A small image classifier, trained from scratch: trained on microscope photos of single blood and bone marrow cells.
Rows from block 6 of a small image classifier, named by matrix and row number. Rows with one number within an expert belong to one neuron, the router's apart. Each number is 500 + 25 x the weight over its row's rms, rounded and kept within 0 to 999. All counts start at 0. Numbers have three digits each.
After each expert's rows are labels from the 100 images, of 14976, where the router gives the expert most weight on average: "top examples" is what is common among them. Only what is clearly more common there than usual is listed. The data: microscope photos of single blood and bone marrow cells.
# router: slot weights (model.blocks.6.mlp.router.weight, 64x128), inputs 0-63
# up: expert up (model.blocks.6.mlp.up, 32x256x128), inputs 0-63
# down: expert down (model.blocks.6.mlp.down, 32x128x256, transposed), outputs 0-63

# expert 24
router.48:457471481499484510511548542508470519540506533501548492479493461517491493500509522519514510508521471511515445492506506518478547521507471501503500471524508497485453500543498515503490492440521437
router.49:464475493509477531521514543503465514531498538498551493452479447516483493499499515503521485519513469515543450483494511510480540518504471497521514484532508500468481507541490518501491501451520440
up.0:498478536530564452507439484520525500438499511546502487536488522436456530470490523487481451524511507499528524499492508457513481485519505459491522513507475493512534510538505528488471477563525489
down.0:491545467511488510488552486483501536555499441508481501459521489497499494558489515519487476531504513477526479507493533466527544508544488516463520442506505485520455522489517447552509502483527509
up.1:501519482494522457518466483545510464498477477530477480520541513519543512501508468470446531507524479493495552528487513498489469474479525437472511512496483463534542511490507522503481516515503544
down.1:525491492490487506482482503565509552491492519506515495487473495473510518470499523476496508476514509495479489520521491500451473505475467532515521502535504467559543509476491519438496518531446509
up.2:464480516506542460519460517478477493487479506545525479525501480467488501498493516429454469498520477472560515494499488470521490467505495489500539485479497507498501496521447488501502453517518513
down.2:526518448496520489477530486485525518529505446535500485490502545485478507510491514515504475545472509507521503478518503462471525504488498526466513453489511494537457517513548431527501505489513517
up.3:491510537523544472523453481500459507514458516512502478519476447470487528511506527456477501511526462496487520514474513515513462468518500462486525547513475478517544489519492490477465498511504535
down.3:508511505510520488461495465514511514500483449521484529465510541498479511499483509517493481550503538505532453496499533476483565465519479517496513476474489491511462532516524494537489525481540501
top examples: cell type: erythroblast

# expert 25
router.50:508534463518491476465495454512474508501469497502472489501485526478486526519506534496472492510529502496498462534512455531473511532540498496517456497570493463489511504514469472462483516497489521
router.51:510531459516489475478485459505464502497477491505471482502491529475495535519501527497481498528534492506499465529515451529478502527541500495524455496570495463497516499522464450467483519482487532
up.0:520494481456470500501513500555505466507506486517510506482525536518534477529477422532520485511511463491525489495495517495461538525507512469469477482499504504530450491479497524537517512471483514
down.0:514482515500500512515469521502489523494502529506551506527509540530493516525505516475467501499488510460517498539557489527531520503532479498491467534483482443429482477505491491482492483512520535
up.1:500487506498522557502510532494475508516514539493575490479447468498482512504464478503531470496497472529533471485526488486469508529518505495533495499496501510475467487521500488496498475458485488
down.1:534522491494449500520472529529526509486532509516509502529501514473529513506471537474519498509500474488501538493470548451493431500446573466479488499489522477486499561492516504491483507543482503
up.2:498482540439499521534496496489481501505527489507525528470512468520509472485470472513526511522495476485545466465494523458506512462488475516485523488469532541517496496505523533550518526490540505
down.2:495498521512533453465495493539533507476510544475517493517496512506473498468502474529499482525460496515483530514544459504465500482520517488484505521453458482475499504540535510480517471506511485
up.3:506459522499484496489452524491464511492501553475511507468462500530489535498473452522503510527485491496504512500502484509472463496554457503511491568468483503479537476454492511511495457492497547
down.3:491500516542471477539517467490567488505508503507518496527489535523493499489491511558510463496475506485513511525553487477503527469463521497465457489460494488449488520517585485485531480525494536
top examples: cell type: erythroblast

# expert 9
router.18:480469520512513485507517513526449496529483514451529473479519512517498496503532537525480487493544476461497480471508488491525518498466446505490484491472491507502491514536459497497507495482534500
router.19:485466535519521488504509508507443511521482531443522466484512510508499501508529530532491495494539480459497468475504492500515510504485447497498493501490487499495498495545460502486498502483532498
up.0:516506447485532492496535500515522473524497464497488500510448514516504529473443481508513477537498500524545486486482490495467515501487513529502521470506510505510485495511562536498493525471509537
down.0:455480516525500506478464560487513478473516501492545494494486495516483498460547508480494483517474529530510515482537424519534522474471491501526504535501508565502527458506497500473538465484486463
up.1:491515474484532500472545520497513474527481435531471519519508470497515473491519497468481504476479480505488544491483456510505506449475510510471510506508558533515486496464523473507487479525479489
down.1:492475531587505468527500524516505503502512519471485466525436492515490527499539553524467469475510477512475532495505494516487519513475476502491475510498522491502494509483507490444473471522484504
up.2:544552506472479534502529438482479472518525483492486519473516485478501484564469485501529532529498477525500501500501548505470481530542514465494503493509494498508477508487510523559498536466512521
down.2:485472534540510531484522478474552490500502485448456490502503506498488513504491538569476479528507491511482541466507524469499514532475459513439476480494522484459482542464537506511483504530487518
up.3:517482483438496529496493488470484523472552512527501524518517516475554500492496450491528525481450500478506480518487466516502460560506532483525485515537510461492530478494501509473506546510511493
down.3:472472501515523538462511499480514449487496503491549501481522511514493492480496502502476471535475468475533544473509478460496497501520468492446481521483456537455459502517530485520504499512555508
top examples: cell type: blast

# expert 16
router.32:499500488529460513475528524523529549527513484462476499488513453550482522525539495542519515476510508491465517502513520516506547494480472551456502520526537514511499488465530549500540522523484511
router.33:501494504523509515466558517490486536515515477546481495499487510514485497535498525537537459482536500451526465475467521456506557479495469545487491452492504528486430486532504505505501469486530465
up.0:549521463506486439466546473531506494529505437514495457472494517465495486527469536523493487524547483478531493494490520489462508545514520492508474469508505462490474471513482469515469512494506527
down.0:490435467476504475464491539507511483498502480493574479494522489557533481464528482485481533531474498505504490478570457511508519492481474506493542513491503540505508476478515518492535496476514479
up.1:517547513517488448541467507518493461508505465495497456506527498482521503533522523492469544488497460487486520569505498525490500512490506485494506534517514444540530494487511497501490516491498542
down.1:521472510495499470515486499540546492498494476527509553501521483504439510470492469459501486517509520487514534511493512506532495545516515498477471495524502527504532486476471520529509512526519495
up.2:541482452481553466513496480480489485470540508500558456483520512479548498517483474482485527525508468483531516510494499490468449541506529479524500516484434444505486477504483474501465545486518512
down.2:526516509516467505496487513529517497483494462539495535510492549519496511502444533525517465487480489452555496509520538474481495473506481537464471489473548554469505501486523515509501479528543517
up.3:489509462462531459532490498495505477502507468501528466492522473481522524529482480470442502537530471493539524504451517460510475511483532461495524484515459463506539495519470488524457528490519523
down.3:531528508498506476538500500462495519473489471556487536492493509485512504473454524519537505484505519482530445535517569504512514481519508523522485477505515463488493510486541519503484450491480504
top examples: cell type: segmented neutrophil

# expert 4
router.8:498482503498502496471518540480441515519508506489497476492503519483507515486516514501532468501536493455532450480482465503527518506491464531500471503541507509491496500551434475496500518467545510
router.9:497491497497508488462529528483447522529519501487499473493498513482502508494505516506523467499528499460525443476482465489512518528488474521505482495549503510485494498556424468493500527477541508
up.0:536495524484447525490510430468486473519514509494447506513501496463484511471500471502556525498492531521492505492475484505536427523514501488498440537526504509503542490486482488519504547511516529
down.0:501513491501520510495510447492525502483480474493521498525521511500511463560494484563510540481471495501479454526569500525485508518516516488505499525460512500480489494487526497506524534497496496
up.1:482520494485526515475504510483499511511493467513489513456479495494486495516419523503471477538496501488552481445480512452463497491513508487513517483493517531487504490511473461504493526485513491
down.1:496498493496509491485466543544497523446513482504542468484522526502519485504531502509482494536490519498506463536544464492475544534480482505493529460494504496528508486506519529515540474467482468
up.2:499505496499536514492509508520539483492478452540477511495521497522495496481525460530517471523496503514478540461475479479463524439465498499492507500496543556561508518477523504516510519523474501
down.2:471461540552545464542461524470515498483495507508501452516470495515491502487525547489451478482509502505487522512525489496512525455482500492461496474460501493498505524485502480479479441514487493
up.3:521498497508531490486496509534481496489496491539476500474492515513485503478517478540517485536494479523489514476480459501448519471526491504505518519490533541554514509488539518515488503483488472
down.3:470515547519544517510449494449529511451507503453499499495494504468491458466486540487485494516492531507491507488509507488501506441502486520474504491496470481502516547491484485508468468502501484
top examples: cell type: blast; cell type: artefact

# expert 13
router.26:470520507512459502477511501477462472535489487484460505511480476505464454535530587495493513493483494521487427481491509536496554497514483528482493484523525507459502504553480506503492491470513520
router.27:468521519532464508475498505465454477529495489503477499512477498503463449537533591495493518496474490519483425484507495539498547498513479509498473501545518502468500506539482495487486473464503514
up.0:514490498503526446507477488469501493469506492501506488479528478514478508497509492488466455548517496514517546462477501419483499454516499467475539478476476524534523509525469476538481502519530506
down.0:461498508491495506528494513492505497514513497493524516532496518478465530504515481460479460522469507487533553513468445467540455499517521472477500535508479544502519472527481493509505511540531509
up.1:529498485459497485475472542528501499475511492518511496489476460507525536493436488486517461532501493498572491513515484475501502469509512501503506479500486496521537519518547534496482478462524524
down.1:475495520500470541506496540527504473497526545483511508514475505514516509430514481497514485501463517527500509488497437529496503545453501512536513541495505501489491479526519513457533491499493469
up.2:529509481464500489491468544535492508484502493555505490485477464503503545507424484485508460546514478495586495524511504470513494465528507490508507475490478497508540501525519530509494498464541519
down.2:494519509506472545511506543523497528490527520484514486493474498492524514464510512503507491493497516517491470522519473527484512550468507521541530502524514453511498491494522523455523484487455466
up.3:511514515442509536497496485479468493481485506550517530450503497498509464498424492483525514538497494488568480479484535480482491480508501487497530472476518525496510520510507511536507519478537475
down.3:483519494494503545480474525490466575465489490530475494490527476455521473534511489493495498492549473496478487555478528503478490496496495480472537469548520478564498513478489536526512498499481491
top examples: cell type: lymphocyte; cell type: erythroblast

# expert 15
router.30:491485504494508501495517497527488469543499479488510498472501517522473461509493541487489484486497526486531442470521514489490562512519483518477518467478543524457456487502450498521531508514541467
router.31:529519520482466509477513487526499446553486497464492533463515517543454490530473506489479491521491491469530492459481529474499535485515487496467522511492508520448496517500455532536506524517563494
up.0:506499504515533484532442510508478477450490505492503457508511493471540497505505481463479523510538473496487541532491519531473461481517505459506550524480469455516508472477489497508452499477487512
down.0:530484508511471540503523491502514536550494519479528501494476473521473562516508522528498459489493516464502503505529493492505513534484460494478466480483513502464510483538521489459495489514508530
up.1:516524466516483510466514516495504499513503492489511515466538457532564515532528528525458555516493490482482524475475534508466485507467507475508516549514509481506524512479505468481501556523510478
down.1:489503498539493476533477505465518505455523479547504531487527525471517489493498530530502509508474548493528463533479523483519502487472533505547485504543509511491502499474548522493527503510442490
up.2:506507504498487483520492480496480512504524465490488465483527514494557470532479490539500537511520499518488486506450524479524482491461531478521523494475476462546511494502510507516472555473468525
down.2:489480468492544571507531521514496513530523521494530504507483491462476528518503532486482487512514482486500503500523467501520506570511489503489531478544500464494455510522491468499459466465532480
up.3:550517480531479478491537499518476527514499491487468475483490527502511500564518521524527506483559482528461501501471525492492509484498508515520492478445509485562480490503471502500483525462470529
down.3:497454508519455522508468523557518530486519504508449505522471484502463528518502509503483478491544461509452538500491512532501502530520509522491483492505535496520506495478464514492493511523491510
top examples: cell type: promyelocyte

# expert 29
router.58:498539464482486479478510491510518515515528503451471481548486485484528532511482541474475521463478520505481475519532485515522482537491520513496519481536503469477512463524508465471517508521478504
router.59:523550501485483518486513483512519553500491501514480525553508510486514544507508533494520518449487538479470473511511490519526522492470486537486511486543532508516527495518522509449521517521515485
up.0:536507563528513502514477507529527507491488491510505486498526523511505492467527487541549484514453479471489519495486493519490547507489480511479469513494543523516484471476515523501528502529507509
down.0:518465532506494542509496519512478476527529512457546464473476495511512468483490527484554478488476497527546471489510502469488516539464500469519492465483455533493498532538524502514504460455493498
up.1:498500479493505531474502560533492515506495527498534489475462497476462526506484459494526445518539467500515513481464493464467489505548497492520515493483487517495509531522468508496474443480497494
down.1:497499508525437505468485530530516512486514510478481504519484531494535494507467515512546489498520453492499514473488538484498467470460506535490503495454542505475483533479519528487484530515493506
up.2:481486525537555544544481500488482546468499521511518523495493498489519532496522470526499510513508488463482522505511494533476476500535477483489522581512508499512519483477519535475499569516510464
down.2:535498518504488533493510507517525511516480520495560499472509549478518452524460511505570480522451501469542493506549516492468494529518502509511470496492476503439466495493522475519522516465503491
up.3:487511488485512543476492548520488520496484533516520479478465493471447535482481438488530454537555487496504522488467482479494482499564487503511507500495480513496502532505478512513480447465500481
down.3:504507521507435505484478519501524496491511488491472507519501532492541472515463516504547502505508460487498521482487542490509468468460498533475484486458553511482481527461528527506499517508504520
top examples: smear: peripheral blood; cell type: lymphocyte